A small multi-label image tagger, trained from scratch: 8.3 epochs.
Rows from block 6, named by matrix and row number. Rows with one number belong to one neuron. Each number is 128 + 24 x the weight over the matrix's rms, rounded and kept within 0 to 255. All counts start at 0. Numbers have three digits each.
# fc1: MLP up (model.blocks.6.mlp.fc1.weight, 768x256), inputs 128-255
# fc2: MLP down (model.blocks.6.mlp.fc2.weight, 256x768, transposed), outputs 128-255
fc1.208:161127113136119137129127162118115111149131130134112108126150147149123156135116106092143118130117159138146117131083089101143101119112084125144143118133124127127170077136133108173118160134143104088157118131134101189143136137132112156115138136114099141114121137119165164098110109133125125116142102133099085145156127124140137172138149156123107098113131115184131121094136124123100108118136
fc2.208:090104118122108115167114132137127118159120110082144127127108160176143143128152123131129087117120105100118143124156129172117105118105136122140118128142106115131101154156109137077149131096161091110122158135124127098161146113142130127149137136123107122145136121142118118102120140175163154111142097088170112140123144152127131123078129154146172168153129133137116107124129103112116129128149
fc1.209:106128135093107131132155130128112102147121137167128102112131099085131126153123127129114155129164177165092137179148158155132096126117071144145137116136110157168138121145154125123149121112156151151145148152144161127167120166148119110085104140139110086163119124146142122140172127148124123120132145136164142119151095150157135141082131121116098093140174134115114152119135130104144108141092
fc2.209:106089148095121152150129142154092128124133144091143146115151142122136119144142138116154120142114139106142172161148123121136116117096147121116140132111155176154135139170122106105120119120084129136121156129138079119144124143094126109155109156081125122135095132135113090135112147117145102133158131135101149121128154092120128141070116130137167118130139085108162142116104127159149050110143
fc1.210:147138106134117099117144186128099120146128141079101103120138095088140123159140150154108115150123111103116164135146108097094122104144143132109134115094139089141145129132120153147106185156125139146147112146090130111142132121126123153134146135142136137156133115134138128116081155137153132117155157139118140157121149130134143149138101133135084122134139172109114115124140170146122106142160
fc2.210:136120161099117094101124111156122130117098144123164090115113119137151108164141113121139104126104147107127119136167116155119131122135088178138146147124139132114115124129150139152076116120115139113150135124110092125123124110123146123128134116138153161119175144147133190110153097122114089130099131121098131106113142116156131137147118148090137156133108151157125140128120155108211120133126
fc1.211:142095130143134155109136070123148126107141081100066158152115139110127085138143168189115112115168145135118132132121163131165129121130113137136162102117130062120135107103116134136152064108104094130111122143111126127070110084124086108147123108199094155101147160082170144127153096140121081131121111116182129148165091175191143113127134153113151111139124101138138141121146140129139142137102
fc2.211:128152129157124139155060124082137157162110127127128081130135145109103136128130120146156141137134144095210123117161089085102136097121118064094068103122158122112136165153124135104154128128133110107119144130073110130166082077121149125131145108133094151099161121155140154128164113168080151161131139133132225126151122096110172126113126105124087084145129166108133105127089131154128107119148
fc1.212:094134134097163111136103094162169128137132152140114120146105117163141155127132173109139146134109120082165125133118136119120115142134141112146157077097117109164113101146128126090118133084120167112101134124123125132137151105108113138121099131110051107121108140115107157133144146148126150127114111113121141125139139099142131152117129097123159113111139131091159094120096148121138152109148
fc2.212:093143141137132084115124130139072121134120131132102098129089134095118103144145112150140136125083155190131156133133161134116105103140142123134101156107141146152145111183114187140159096118099142171137095125106154103099064163167111115114132142140131120112142132066113196095133125143119135167137171092112093167157136135120130152110127173130090137142181135103142134084137144087147126142156
fc1.213:124143184127129113127113126123096104119115156165211121136111103142133076096145128098098159126062137097143143128120092125144091114166143127105157153147165131119117144139108137130126125136123155135138124166090173166125159121129138134036130133155099145119129127076105157111103093109142141086101117121143128129139102131159101099129094116108100103121137111121131080127123126117144161144140
fc2.213:146147122184149109147093190112171091125160091171131136141163130099066140120126143170134173155101114103116109129071172127219084159088098157122153159119160163146148136148165154128184113190115102120167148119140154149106139172163097118130143144114155152185095129140123143178122128082077167138147170125144103107181144088118163115089100130117135138161150118090154118142148123083111144113114
fc1.214:123106119109138107154123130106115118103130129177101140208114119150171123133149136174121187109059107085116129120141119104102124140148131106126121103121160073141114147115099133175209118134146119120120124093093139104152115124155127105134097154164148137111106160141147167112166125107081158158162111169123197170167104164103159112126144165112134103136143097088151133157110141177114101111135
fc2.214:102167166136161145153150195091121127171132159096113131090079140107073149158131141152103159131071106081168153109115123155095149145135097097153132092131156112159124132168120127118110079067150099190160133103103214143076093139132130162132085128101116061132149103112113071148099100108135116094074079151122131133143129137094116182166121133158157141102134136098129111150071108129084186124108
fc1.215:139115132138158102145125114126104143147106111150101147133120169116116094156129136092148152110133121075156130174185123091171169139105117141124118115095171123099113115122178078140181128134127165131139134099121152090113083130112120197123131164161169146121141145113069128153135132103105139121143103140140160119175097180123126108154169111117127137143137130135195130122143140187125150109110
fc2.215:166154157130104143131136114118122145119129071152054102142134163116187112168125137147145098112101164127166176116110109064136090114126144123116112123138147108139109115139133116117131121184127147119119136105121164106099138127164132123126114178142134123111145133158152112119106163140110150112138091125099146119133110128148143168097143112135123122125107141116056140176120159141160113098120
fc1.216:143086122139122151144130096123122130135144174160120178109107108135124133132108121144094178122105134108143129120126128147121134110098088135160160115161118154117146129102163124136153101165129138131112122125140169125119130102118106142137080132132151128128131095152138168122126106139144121163147158080179134187104102129118066129107055141157149138116133086116096130152132159135128093104157
fc2.216:130113152132113148123114143154133091145134123140111117107127126169154085118117122084110127144109133137164148098130141113150133147122152148100111152112134157117156108103130109117135108116122129107132138123131108113164152122132125116151129123112117133140075129116127136106133139131105102133123138143130141157120154130152129121139144089145130109148177101146146127132108095165157126148131
fc1.217:130152169137144096143149152140151144140075167166166133123103124066118136085091157125128158120141075104177124118136109135130113119139137133187146162098150143133136110124166137112071103142151143098073135179140093122167147108113115142131120132119118095143143104126093112138128102147108069126081078136099140164146114141160124122114177165178093130135109075115120152096109147131080161104134
fc2.217:133083095111128137151116160142115084193089119119125119111122055123159125115161119152099157100129121133112148115142102157114117165128157107139135115121114094122127169146136108118155116162116136119131139148168131110116121112134142156115143109142136088166143114132140127174078092115196153158057086138124146113123121149120125131126157083153162178095145138157185101118161162155097118150146
fc1.218:130129126122141148126152126160112100115137144156105144106130064160137151097113117122094130145148109173104158158147084081129154120154137102101144122117145125157110091122152119127125110134145146145146116127136152121130131121130089093148115099129117114118126127125165123170113134100143112149092118165163128179119082130075109132151133164140139140093196112100144197132138173111138151093100
fc2.218:123146112134146128131084133148106186156114138114146115125098141135126144101133160160116103122145156138145192103135153123130119119188136140087133125108126112119124085116130121098168127127124146121134154102126158146173087136151117116097121160154139121075149087127117097129111150112142125198137116087155121107123150123116149118161113082155175146120161182146112127139122118124155112116104
fc1.219:094095160150129151150123102101144179120178166135101083095127125166142127172100141096100127079126130118109112132110165149116170132131108099134107123120167128109130126142141150130099104112130118117094107109118097129128183116152104145113145108120129130150128167099112182132110110119090188119129117116109101123142146171146113160122135113136096143155122138139121118134119085136138145097150
fc2.219:082106107137125106120144118119079124112081119117109135101106152124124131110147103171129134121132156149082159128143099088122123120091102172127123138161117123107122116103140092112129173105119138128147124137097143138153154120138137152136126163125137129121143111114124118116172159149127112131157172092122107153148133125135127136104138081135126108109167151123117139149144119141146183123135
fc1.220:156106117138126119091144110138128117142168116113097106129127108144126169132158087165115146111127122104144115155094120084131125147138095125130153135092125127116131119134098147125143113112123119131100135128112109101129116133129105147149140120132114099124133122130111148095126149124158129164111108151129131145100155133148136112191159164155153126173095135152118127119105127146089147160139
fc2.220:123153159121134129134103122091138131141140127152152169115145122151120112130134100119116133141138130081134118147142140111154117182144087131165142105112118181112108150160151131098144115137138121208116115139140111114122144124117082128135134138148130150155116120154145123113163136116132145125148119126121152166111106157162104162098133141120119148130142163179107120131184108083136161100148
fc1.221:131084140073151155117169096097152219113141151135165174061126092137200088109156150129105095164140149136130106137135129116168120181126144107134131115158091139137127152109062149117131138206111088114127156127181117136140087136194114103111166116194182122123133147111101116140099132152177124077132123147153136185115127150135112092184162132116094089131203117122179142087133104116085099126166
fc2.221:147148114077099120157158149160103133152127136168125126160120148141182136168158129174102123147101147120129166163138155119139126118119111103152140114115108103163124121111159091132139154149102172081120149123108100136110110089101113078109174150105106120110151126100140115151075142111092095115110120099105155132097168132120131075162073127154119099192108146070149011137083114072108159125168
fc1.222:141130146144150108150128143152188132108105167148112107111085120128143162112143102101105196127135120126134124159077158126144112154116102153148153167157130138159139151128125131148110115103128105131101120124130111146145094142094120176135097125111096110126132112102155121137115103111187120129118131116135086114124127124127139103141122137138112095090135163153148138134152153131119154113126
fc2.222:130126138084165131126109123132123125129149170152123119141164096155160137120114099141152137129159106089096139135146160135089161166125129159122106104117120137138127119119146119065177139119104137152107156147161127155085112119124126130136159099118099139147129093102169114108161139113107155080138136131145174109139151127144132120149128142127148124127134128151142127116109183115109121144119
fc1.223:153158105104154145123127089140146132130162126163149159116145109126121119116121134142150121139158077148149118154117151125109134106128155099124088120144093137113140152113140091131121092127145121112154116113147124149135135132124090147090130128130124082143150084154144142123131135153142129081100110116155129113105113104140119107107146125147112137166111110128115108176137149127113150109170
fc2.223:147137136097166140148130148095146108157091130159110075120132153158142140130148140160148133178141162127140140118144128116194121133133127136137131125173151136106151130137100116120162116104116161111157073124135138075124127139085124144121140142118158103098102156172110109121140160116100152145081105119149083103097139153143138147158114131147133143175129088094147109107186093106083124128148
fc1.224:119150136134170138138147131127096123149120135151120143153134141111127130150142129140124100108129130134117145112120112125115157131118139086126122130133124095126128134157148122134118123117133121110125127136115112120118152131123124145134122112134148093172121125148129113111122140137161133141117114146106142119126122124122123126160102136143093149118124167130138117144129151142134141135113
fc2.224:130103113115118160142145134119127114129155129126114138095146099130140130148108109115139124113111145146119138118157113111110138136121133146125146102114149136131138143120130119120124120140141125136153109123134118116113158151132124130106161146111143140137127141128126127135115124121131132137147136103113134126142087131102132113101126146160129097147143109135123153116116135149115142120131
fc1.225:162163121131109164108116124151145111096115136178126134084110142093128136066127127136109146138156160145096161112126160159143111106105164148096122141133063148136117088121094125109133109140133100117188083115141066175118124161124125133156086126117193120143152101151119156141085135112103116130143151148087123144181152117145176158125126143124108141125125142100100123129124102174133084146178
fc2.225:146113142136176116115099113105176168148099105166121165156142107118117106109135186097134124089159182140150106143179112140148079112102156167123143110139093171110129149100174119116155102092132139125095139147100144114158187110096151115133076148132169107142132114117149114089127127106153151162168070095129101108144116098098102157102163117152149140126137115094139148092170147125135117142131
fc1.226:100120142107130090126092175192160125166124105080179100153135129151120172134120105126153190082173115140141111147067160119155124085131115120082153120143089117099154099104146117122111127130111105126099129166166119134100151149153116113085110107114117120109117148140064160095136129128136102133099255096143109125090147128159119141106144133132150113147127142145150123150096083138136120078115
fc2.226:130126126116130158140145172160155161097123096147118083106090126143171144163046099131177150105165127150100085140137146113097170130143137144134149126093147159134108116114163133151154130127083094077152122171137108146118145103120114154119149119097159125113136133178109080098066143130125087081096094112120091128079154082093064117145151085111048128154136098104125136111136125135107105153086
fc1.227:091085119080136136134163113165159115135114132110132142132137175146113144128134161138074138143158158126107091115151119111134107137088122112118155131122123133141119154132114127132128131125133096137131099151135115134134120121127120140137100163107124138114135143119139119129140149109104153117136150111122139134100133148134136093116151127138142151143124132127141144128124149128130138123114
fc2.227:105132143132093096093167143137121090115104137149115118100104129143135121144105166120134132114133136134128137088106147146104094108171144129156137146138123114143140110102122116148102115132133119105106133146128116163149125118162130144127117108133137140119136131142117152104136117139117117164137092120102118129095136108127119126120114101126110134130131125139119132125109130143144147130085
fc1.228:139140138111156147145117114129166143138114161129133140099142117114137082111132113099072122137141110108113138155120102155153118125128148133076130144121169149111100110112142156095119126127152127087132141095165103126126116145106106111142175098126130124131077116143148099135143077105165135142107125101108099129152146118096121141124125125127130088072139144150130139129104099155144123137150
fc2.228:129113119144171149136121124142098118138168093117097112132122117147107154104188111129116101126137150150136090140125160091129152134129171181135125182130119124096147132123131115124112138190126125144093162169170081157140114114132136117112110134110169174150125137144126147109130103114120127154148089106162115103138142134107134157123127126122105162099126114211150153126147124134126121126123
fc1.229:115146147164116103137134110151159200056131146110101109141117160158104111106060138174169078159084133186136172167124130170156142096129124169180131150112135170082103123104110152138120144128118124146131087129179143190175114121136110097087129105091132112103129179137140134142127134104151135177128095105094114111141108157114146127126114147137123108133115140144093181128117149140072143131096
fc2.229:117125149116114102106122131171131110133067107115111134129084162126146093165070085123126165102132108124150152170116152146132126151149113116115135125099093087104147132108097138101051141134174137152139126141126131136166077120127118140117120181122128116161140139151124143098195114120135112163124147121141099104111179167144162123149130097121132157135085095124144153157160117132167064119148
fc1.230:145126093131117082120125114136131144149116109168162103164173134189108134104099152134116097103139091152155106138131140151131089143154124189124144144132114160161073122075120124088153116165101140122110144127069095111098139105134102111122079102118155139108158103134131113107133111110221123190131148141071145100068093097116129157104151148121127114115136100138124159100114148145148123215110
fc2.230:137076119158120129129144084128104152167160114134161120141129139115153134183051098173103202103089086096123109161110134142135126123140100061170149098140156184192162167157174098123126153168143126122138166112212158122110146138118103150170139162163116120074117070100163112134090154137113132091145150148145158115090115086096144082085106135152140158126149123137119190100186183131155071130097
fc1.231:142111141149121149152139136160148152156136125136160103193081110140168105147161118114142118122113119148132134095106106145182111125166117159141188123123159091156129162149118082107110110124128149093145123135068121120149114096138092100107128142113141115099159143116129129135087103138159147115137101070119170138105112082078152115054128146127129099131096148137183100113123139104144094156150
fc2.231:143109084149101139096122126127153137119132146117160092125132154127131127128098134125159147089087153096107110134095113122131149098120124105145152126142188142114109111179079125088130094117142123113128131064126166136101151179124096074158161150141112148093124128102159182144117137110108131110093107121120096173159126102099118098110144139166132144094138138151143127179094144092178137103103
fc1.232:188125089122135122171141177114115105104132127198121160087108102120093106110092174139140171139102163144116128137113119140105124131158143192054093121183105162120118156150174152166172149089109163168119085096101140150175096161136069102111141105171107144095109098108057099126136163174101101127125157120097152074149138125085147055121128159069150125116130143135169180075131155084091122133106
fc2.232:113134118094161134146117118114148103072083142117157174142069151108130119117132134145140120107090196122166156193098135169127180097108167183142155114099078113089163159105102117122128118126139101122195118152140072124071161121100169123125104151194095178130148148166140150150105099161097166124134102127137137070146120102122084147160118138106145159119148183151124080100140111126156084111112
fc1.233:093137115091123114066069108116150115167112089145102150125161101157088153122107092178090127158117141096096129137133161171139120133168156189130210118092146156106088075146104131110140113151170142144143076138134155153139154140146119087114174100128102093107152148139098111121132098162067084135115151137116137168130043106085121085153138145149092118138088123179129103166147223147132101097148
fc2.233:090079127154178145177118133150096161093129164154137145128088159140172121125176162149145184139140111135156128118129120120111102141083201171142187117158168141112113090156133113143148066131098127146166136101115146134082115126092131175158078128090138092133149057173125176151143127071150089069100095126151110122112108064118099113076096118149124158104127171087111144080134175102150125095080
fc1.234:130154147096135154106133153139128133139151111149114128159065141163123099127078101109104141173142103140168177161148120112131136132133139138120103121125166162098119143152156082115078180093107132105188105172144169098116118106127110174109099139115149085137110124138154161138112120145147126134147157156151112102119165117117093147120159124094150109109118053121148147182128133157116125155125
fc2.234:122125087125128152109107145114128156123108139098122093136123163140092149164107139118156109122132119157190165129086131144165141096090149164136130152137097088157191132116098063137097136098126098131158101115152119132067128142110099122123126153177106138122147158149151124132067077145126132138154179125108139158189142164112132137137069095156127146169143108142128148163160130165133066109142
fc1.235:161121138107117154131148098087134128112094196142113154135118134119103112107152134105134097154118135098142113135122131131155152151156143113118127102131142153162139137129138121184119142160070177108130117141127123111165101118123123111138119125139121131117133107131129119117112115137113121132110158158127129122134126164127113129156067096125139107085105153088117111130146129156135154146138
fc2.235:115145127138118132105111140099114114120126163104115125132135093146150124128129120155116149146112157146136164101118139128136154136145121125131128115155091113128135108114152108135132121119121125140127176139146107117134126121121142104117162087131126147105149132118115129117117111136129128139115144146116123124132143122133157130148140147098156132145142124098141087136151154133127122118137
fc1.236:123168127105130126136140164125131118126104152149119110147124170175137145110125155139120113126103126156130118116136150147128138120119127136136131119146119121116108147107112120127136145155111180146122112139129147116122162123143100105105111123113118104125101150098106123122116124137122143124144113127138133122112103100097149145151128124137122126137141135152138097135133124138164113122143
fc2.236:116139126127113097134103154117122113149131131126112123129141092125116130152137137151124131113163121150114123128128099099114131139135073125118133121115096156116154149100106100115123117143112121126127134136130127123126131149171130124128125140114128118083116120100108123124142116159143140121138132126123138131126132089143106107101128144133111120149139128138124116119115109081139157129132
fc1.237:143144142137088123129142120121116165145164160132161151128133131105143127109114154149103109136132105103130145144144125114164142111118119141108136119082169131123142120151152129157119117108126160134164159122143135148115112130132110123126128136124131112106120107107109127115106125156143132094107080137140106118121158106125136120142136130134137124144146150149142150121143073122105135129160
fc2.237:123148125175097119130125167119090143139144106151111126130132074115133135125116151160162136143114126116143114078132138107069094110137115148140093151109095106068099122178118111131105098130171132134126120149129131126136145094108085119136133146137128160095107124098117107154104109142122146152097157138139152151135110131115138150122155140160142076134126150153112108123137131108145117154103
fc1.238:138117169120100113158102161135139121096130113110099138136122178127089160129136149112106123131119089161132160087119129131136163145127135185203156123154146126179087164104121140162071168103120123099145124138136149116120117137197082130063132091072114140145130134118140157126103126108138116103122135141113152144121109113120184127140214168121083111122111102146119111098141101102109150140139
fc2.238:135117146193110132126156125124133119120089105101096118135159145151126180112173129112118120146147174152099135150121062154140097134133120129142137179141179090131142144097101139124080101133122140119122092158146106117151075177137121133130134117161146128176079122130107129122161118157132142123189074120150052092128137132068145120142110128117132169105139126121157121085136089171174127090097
fc1.239:125137129079146130134153157199177152110132123120125068113135136191168139141109152117115118069163137118154140076108118138103104129138118118165123112158139168107082171173128184154141108134092122116101067122081168082116092107147110142158152157151171127079083127139102090156150118159178084176128147153115136111109146113131061147089167181140127137149115085164142114131119157114184098095116
fc2.239:143154216148122119068148099127108107081123127171133146095114155134084173143161126150148121147122127124142122166116109127110098123199079129088102180146109139097130120153095145100119108120131108099144087118135169125152185096089130077145145114138125103087109089104076103148158114212121041119164135127119130091192110145118096093091100099124094110071109179116154145110125108176167052138082
fc1.240:123108157093097092129168126082133112127108172156134126117076184094132108086113148116154131094131081160160114161125115107114154128086114149157161152123101086150090187125154132177109138112111088131111104152178094130145137117134139119112142175120110125109087141135095108149141138070125136158114166115119092083057145141161115161120063135112151168130099127181117143121139148141093146094141
fc2.240:184146153137113078102133119146087132100136095124095099146126151167133140070176107134156155127134112080082086131094154128134130153131085160120129131129122107157100171133125185098136180131119096125105125130143123063135117114075144139088121104102172102141120138107179129150118095069081107133094074141134138119107135106103129142102167119157176168100153141180140122153114101137112113063093
fc1.241:154116156117101130148121135108130124161103144143160129146128136139105103125120151089131159118158120118135139123141097147105096130118130135121125085113108137168120113133158109140139116145167114142100148152126135176092137125124138148098099121124121105156139097133115113162122105146127131111130094125126150149132098109101144138109119138150175116142177117160152107143101139127144103107171
fc2.241:130111132112122121144151142169119148186129134135090127150122113160131126145162129145120115133116168120125099125149135136124101149143110101114138076151147129092136152128104125149167117123104100152138113129113130125110092099097134140112145180108127137122115119109114109123123144122132132123100105119112165092145102128137147081130129128103145094123126119076134151122093097114150136122126
fc1.242:132142122118167111141153095153139113140144116146117147126114129112098151117144104136126120149095148091110133109206128102103136129072100158153153112133109126134195080109131110099105155119108100141119153104158134099176113118138093131117166123159128157143182164111167105180101121096156131177134146159126145127111121124123143094148192086105094160139109134138115089179137119122119170118088
fc2.242:099161152119110156129091118103116094126102211111110080096142126123091160146139112131167106134128119147085088143153064168105126096106090113148150142134110106144141161150128103157112149145146185157101088129129116096118138138164107145157146129158133110146110084161122164120144127127156153148167123094154120158132123149101090104133127119103113115117096162119120145141154128120157123103140
fc1.243:090113138124138123134119133141120134143138143117118115110128107131107123130115132126116147148121112121159158134124129120126132131118154143113131128131116138148133110142133168099128128144129147117129108134167141135103147147153114124123154148109136132128135153127124144128128135135162111130118115110136097146116111158130098114134116113149154129130116124125111119131152116125120117127135
fc2.243:166124134130140107108110115133122139118129109139115144142099127154134125136135148118128133128128113148155106136133133141127141123092148142125101154119129140143124131113119101106100142142135128138122133149142126147121117108146125122135120137133132138114147119116101151135139106126165114132130121110114127125126117144136169139152108140124129135119151140118124147116157114146119150124149
fc1.244:103148118089129141128096146097108144090087111198123174106157117114158097164123072130159124113146144139127134134150134112126092149083119188162231137119152081129088148089090106138133091166155136133182160139167145091156135130122095122106080106167129153091135136101123139161143129154123063150144122145116158153091127143085159139162151185107132102174131128122127105171106084127101092163173
fc2.244:120174172079163102129127122132169166109091096116183129087158197095149086092162105149079178133126145134123178086145116152147133153154145123117132099135125110128119124120105108157115148134090156072094112137138123126134104102148148085136126099202151133154115193146158129130149094172175089121106142168129176103157180140159130141123121162113163105097149098140103140096117085161132084093116
fc1.245:123110060101134126105148177160132163105163105108125181163102099138152124098146091121091147148122151149145135150126098085145110108129094120138100139110132130125145173116103111110103147125135135114126102112118108151107129118127095172103108101059128090138142149151120142112094158115084086166120136127113150151173158100103148085141100148101123144114112106138102148123121133142127156166122
fc2.245:125133120136157145138159118098142114125093133138127121101107147112123154142114119089101139173103116133158150138123109107100136129140123122109144119145196139101115121112110140127149166111100129161123148088148118152139098121105095139127172123124101133102137104155116098098124151095139117168162104128106179137141078126092156111191109117133111143088084178143134148143165111145090110098123
fc1.246:150114133110143132170116095127140119211104173138127111129127107148088157143110122146111190124168131122087096134162114100100123132122156102127124135120157114132173122081163132115125148109093162136106112124136137113149133094109107128079172161131088119115170105115063096110088124139081152118087103177140112137070148095175114180121148142072175142090191146111154173114102139137141155125079
fc2.246:114154065119153119125111126110124151143170124124111126090141141125085077138174135126150145160119164117116144164111110117128157139106108120130114112127118102118122123108094163120152143136132111109148124137146140156133135160078110131099117150120100121080095136126115118082152094124128155117121107138144104124123119109155135148149140099161115153141117143083118135099143149075085151063158
fc1.247:140182124145116128143119113126137140129117112144105102122161118098136121132162135109150113106078108141152121122094143139137114126109130147123156157072155070116138115118137166128144114160115078137118092144106179119091130141132103130137142108121144141121151123142124111152095142115120092130151148160137101153129113145147098114153114160143130131106102134130145115131109105155125155135109
fc2.247:100149149110098129133101141152119119114130123147135162129143118181099125155089128161093118112124130121143109138112122125095127117116154126135161153149078148076122132126130146115118088108114152112137106151142098146139109107112099152145128088094098141127133153126140114122135111146153152154113135122107126131084112153188119146125141106123116098141144124134127123126182132143127134159121
fc1.248:153103134155097123131142097155078105169152101110131136100098092176094123116135151099137125149129109113098175132113096142166131147107095133136160121154117118121135141058104173145130131110080161130173112110116137085191163107100100148095146139131160131112091105125118089144130177131110110103130172082136100157128130142072105158121130100094125070133090146126157096138096153158151143151153
fc2.248:154147143077184144151190039139124196080133134173194138161163109144169136125113131085151118131157109144123085160162136148101119137113083095168154119105084112095155106082102138110130151179112123131155122157110143135187190144125138176144151087132150097106128103121121113104134085137118129109122112130115141160145154138158159042115132121108150168153133146177104142140146141123120125108131
fc1.249:130171084086132130129165103145116111094124109116114138132126112102113147147132131130134154113130139154169155111141109143126127126144156124157133147129108126140126143151119143100101120134146136162136100135161118105122128138120120137131134125114127140087091139120124127119116137126137091108109112130133135139137142142150150127104105107148150153102138139126128154142123129111128119141127
fc2.249:118150103148134118137123121134134127130133128132154139107145114144129156132135150118108132122141132154135135144127125155152153157109152122120121111121137112101122121123119110115138092158116152145133126117103143114140139145114118134126127142123149106174142111122138144107142145131117159089088129131119089112138094135124103118125127125150117119128134130149110110151103113114133111134099
fc1.250:118111125134113143165150135165109135133100128125163089168127107134123138153125138143101130141166118135124129140119151119127089125119086111131140120130163129105151121106150158104133144134093099130144171090138145113143138149168109092127166138119111111129173131146103152124147159141144132147125126148154145144079141105099118143092144143111139090121127128139132159115137163124123098134165
fc2.250:136109141110118172137135125148145106136122113152132124137137129136173132129167118150160118127103158125126129096143121116143097121129134070138126150104123129144179124121128168133134114123142108110162125140140137127124160143110122132119120108092168137141113163117102143105100159120126131108151156131149131130076113111149114164121151174110122147146121130094152138090137157171092092126141
fc1.251:105101119134101087134108137112165077162154108116156134137148099143157108119140124139152148112111118118163122145114130136121109107168153133141105133158108123082097106159113168144154160128129147137146143152098089127108145158168117112133107089196168130109110123120187132153131139110115170102124118138137107137162181137146109073119127131147161129124146104130143079144117150162181098115112
fc2.251:146167085113126144136130121108097144120154084146101129124137145163147145167149165120125098108081135155150129133151092165115120152084096119135118137123133121124127154119113098140125121103120178120133142115092133105076153129138084138165134095131118140131112105144112121157067148161157105151133109121205094189110178135141149117130165149119087097145121118159177147156122134186153112113154
fc1.252:127118115105132125129132154098150166093114136158191109111117160114135151130097109094164087150081097144121124144133082084155157164111122133163098144124124109145093144149153111115115094160126140110112144089141140146100134137138111117132071150130107136172091120111135146147166159103121073090141112130145096202123202081103117178129158129111124147141173119172151084172094098153105083123121
fc2.252:149110135160171141083141157081095107154143123153161103055130176122134150107118131111114114108119173143122113160134080128082141150086073164092131131105138137136124107109096122150053076149114147159079154132141078136137116137183070106179176062144117080084125154143115132154159129115166078150127161171119127126122122143186143099066076169110123136100131104120148119138095112147122137158131
fc1.253:119146171141146140107141099131093119106127142108127183101113106139133139131157141102161107129130117140133177126134124117139117109124151125110155113152110138138143124150145122122119128133089160136110098121119134139081126128129087115132153138089112130155143122141120127133158114128139123130129139121108125124161147177128126115112121117118118135136102121131114129138126145090087148159094
fc2.253:138161081146110123152118129110164104166110163100114139108147139147119134111138162103158140142122156102102133176126103147132122106127126151125116093112115127114136121108114132155096119111151105121102135118131112112111133114160131119133116143110107108134079150105131142146126114104131131123150118091145115102151138159101134150148124144122129110136101110119143110114156161132139159133139
fc1.254:134117116136128087132124141140149130142116153122106127104125152077182126155152157130104162122126070097079131113154058164181107110125150118100145105097183126143122130178119154109118132114054113104123128138140111120138165110110081129149153155103101118180133103130105063115128167085138140157157128152143121127131151145107165147103069118196099138125157118074119122067113172106118167167138
fc2.254:117124076089135094088101117124140157120182087144144083131103163097171077135109141155164131160130137136120080086097115109168141140178162048112093024112073133094104096197152132117121164128138110104140117080111097093097111080160150181089074135152068125104172109147121123124123115065144155148121119127112056144103113144082133116154154156133122109092129057097125129154157101132131084112061
fc1.255:128133114118125132125114139122119147144095146104137121131131121151139120127108135128133124113146109112088129143142150148122131125106159116131104142115131130161122133136132141126150126134155116118123147113144139109101117134123093125122140140107135112126139124147133100103115096124130134111126095127125151113109122138145121097116123119120098117120121124140148122148157113125102127156085
fc2.255:111110132120138133113115129135112120097126151121129139116129115126139127137127131128144123103121117146140138151125117151144148141113139125097095113123140128129122101108113120133131132138122153127115125125136126107122139145127104150127159136112106154138127124131153128131138140127120125110113139134117098130096149118117160116149133119124146123096149105127127099121117126155122116119119
fc1.256:116144117122130154136119099100139112134109137128108065114132140118130085103119096159128126181150162133093120144165090116128189141145087132165139122193138155163139127135090074128147145134144095123162094119162127141119151137119116157137104107111077118090111180190108124133130106112133138120149125156094130111155135148146130125091139152100134128108144088115131148125190114160141144094173
fc2.256:140126144131145134121141140106135139121117146160161147086141077136114148162139159161120153127113146159157162103139121152132114085148147155144135136134156121116089132129122105135141152143144047139116131079137177112113122102129091116151116153110119095132105134148115108166168142123126133118097134111107088117065132137133137132118169158128114127083120142125132106122110116113107194139123
fc1.257:170110115151165127132117114159114123100139179142130145151135148176107128110138148091139176098120079166106135098169157078114127153133131145095133081123159064153117148129111080159158110102156065139127137139144123182100127135133078150153105117109107162152135113146112126147127159194130076121192068134149185103142134119095122095103136102129128099145073118150105110133106136124126109098103
fc2.257:178130115145161100132151130136121124108133085110146140158111146093129174147145106105162113106075133141133135104157209131115124115112121123093159114137166175122096116116161114118143118099116138111129160130124104141154039121131126155175134149128111061120118095081094139163182144110156152148136107111117159214179150142180093150152111095111171132138106135121151101134190175090107084163140
fc1.258:158086074164044118148142104151097141150120086093118151079165146086152167133100193130110149134120133119119115137102178128101134149109121137119123135094125086112112166117140154141154118100099097150142179106166142157094100082176105124144136111081138174121073188191132129129126123166160157117147121184180126146148095093147150156101082148127145132105099165143162114120095139138092079139139
fc2.258:127106104129071082134162104135113109101158120128115123106140142093143112128147110072151077111113145165113161115092132098116116097125112113148111129078137125120077111154131117093130161111117122143108143112120106092105126120156150081148088113111078102088158156089118111162083159113115132086123111139127114035179113075163155158124165093157141183129129102140170086124143155130159101152104
fc1.259:122144126144149133142117139110137154136160110150137147091138108149134156136109128129124120153124116113114114108114150143091114124148106075129131109143086107108086102150098156146136142151109112129091161104111128136136165138162111154139121132150189126156124090140144149118166154131162122137122128107119078116131137141106125122120174128104137094124147136129168151114152119126123149163147
fc2.259:137085122128110143096120145096140125113138135135105124120132113117118155127109093171113105120116147139154141127120125161115117106121132102166154130114090082130164149127166108117127138147138115139140143128167120108127104132173138141125130111131124154120106146116097156183111116097126118106125142137105155121107119108080073091138149136126126090140143119141139103122127138161087132116135
fc1.260:069105150117149096076132084101127166171122102110124101136154131104133141095159123102181152120200111140087206132126080112093075172109081123164122111143146131117127084188179138169139131144162095112177111152123098193146146187125102090064136112108099095157097149123174127109106096157156085135101117152076111126114101148155147138089116135131107079129133047141133071168165099104141167097138
fc2.260:146103180103095085097117128115147101058118126066118103121065110135116150150054095099108127108116094066108143156109166109138137135069076103088116103128114168089154193133194158159131084186113076148126113136126070122117138140128087126156119132117109120167168097089143110098139106146158172183125121137092084073124134116108142155120152192169143149200104137099045093144100112096132147131165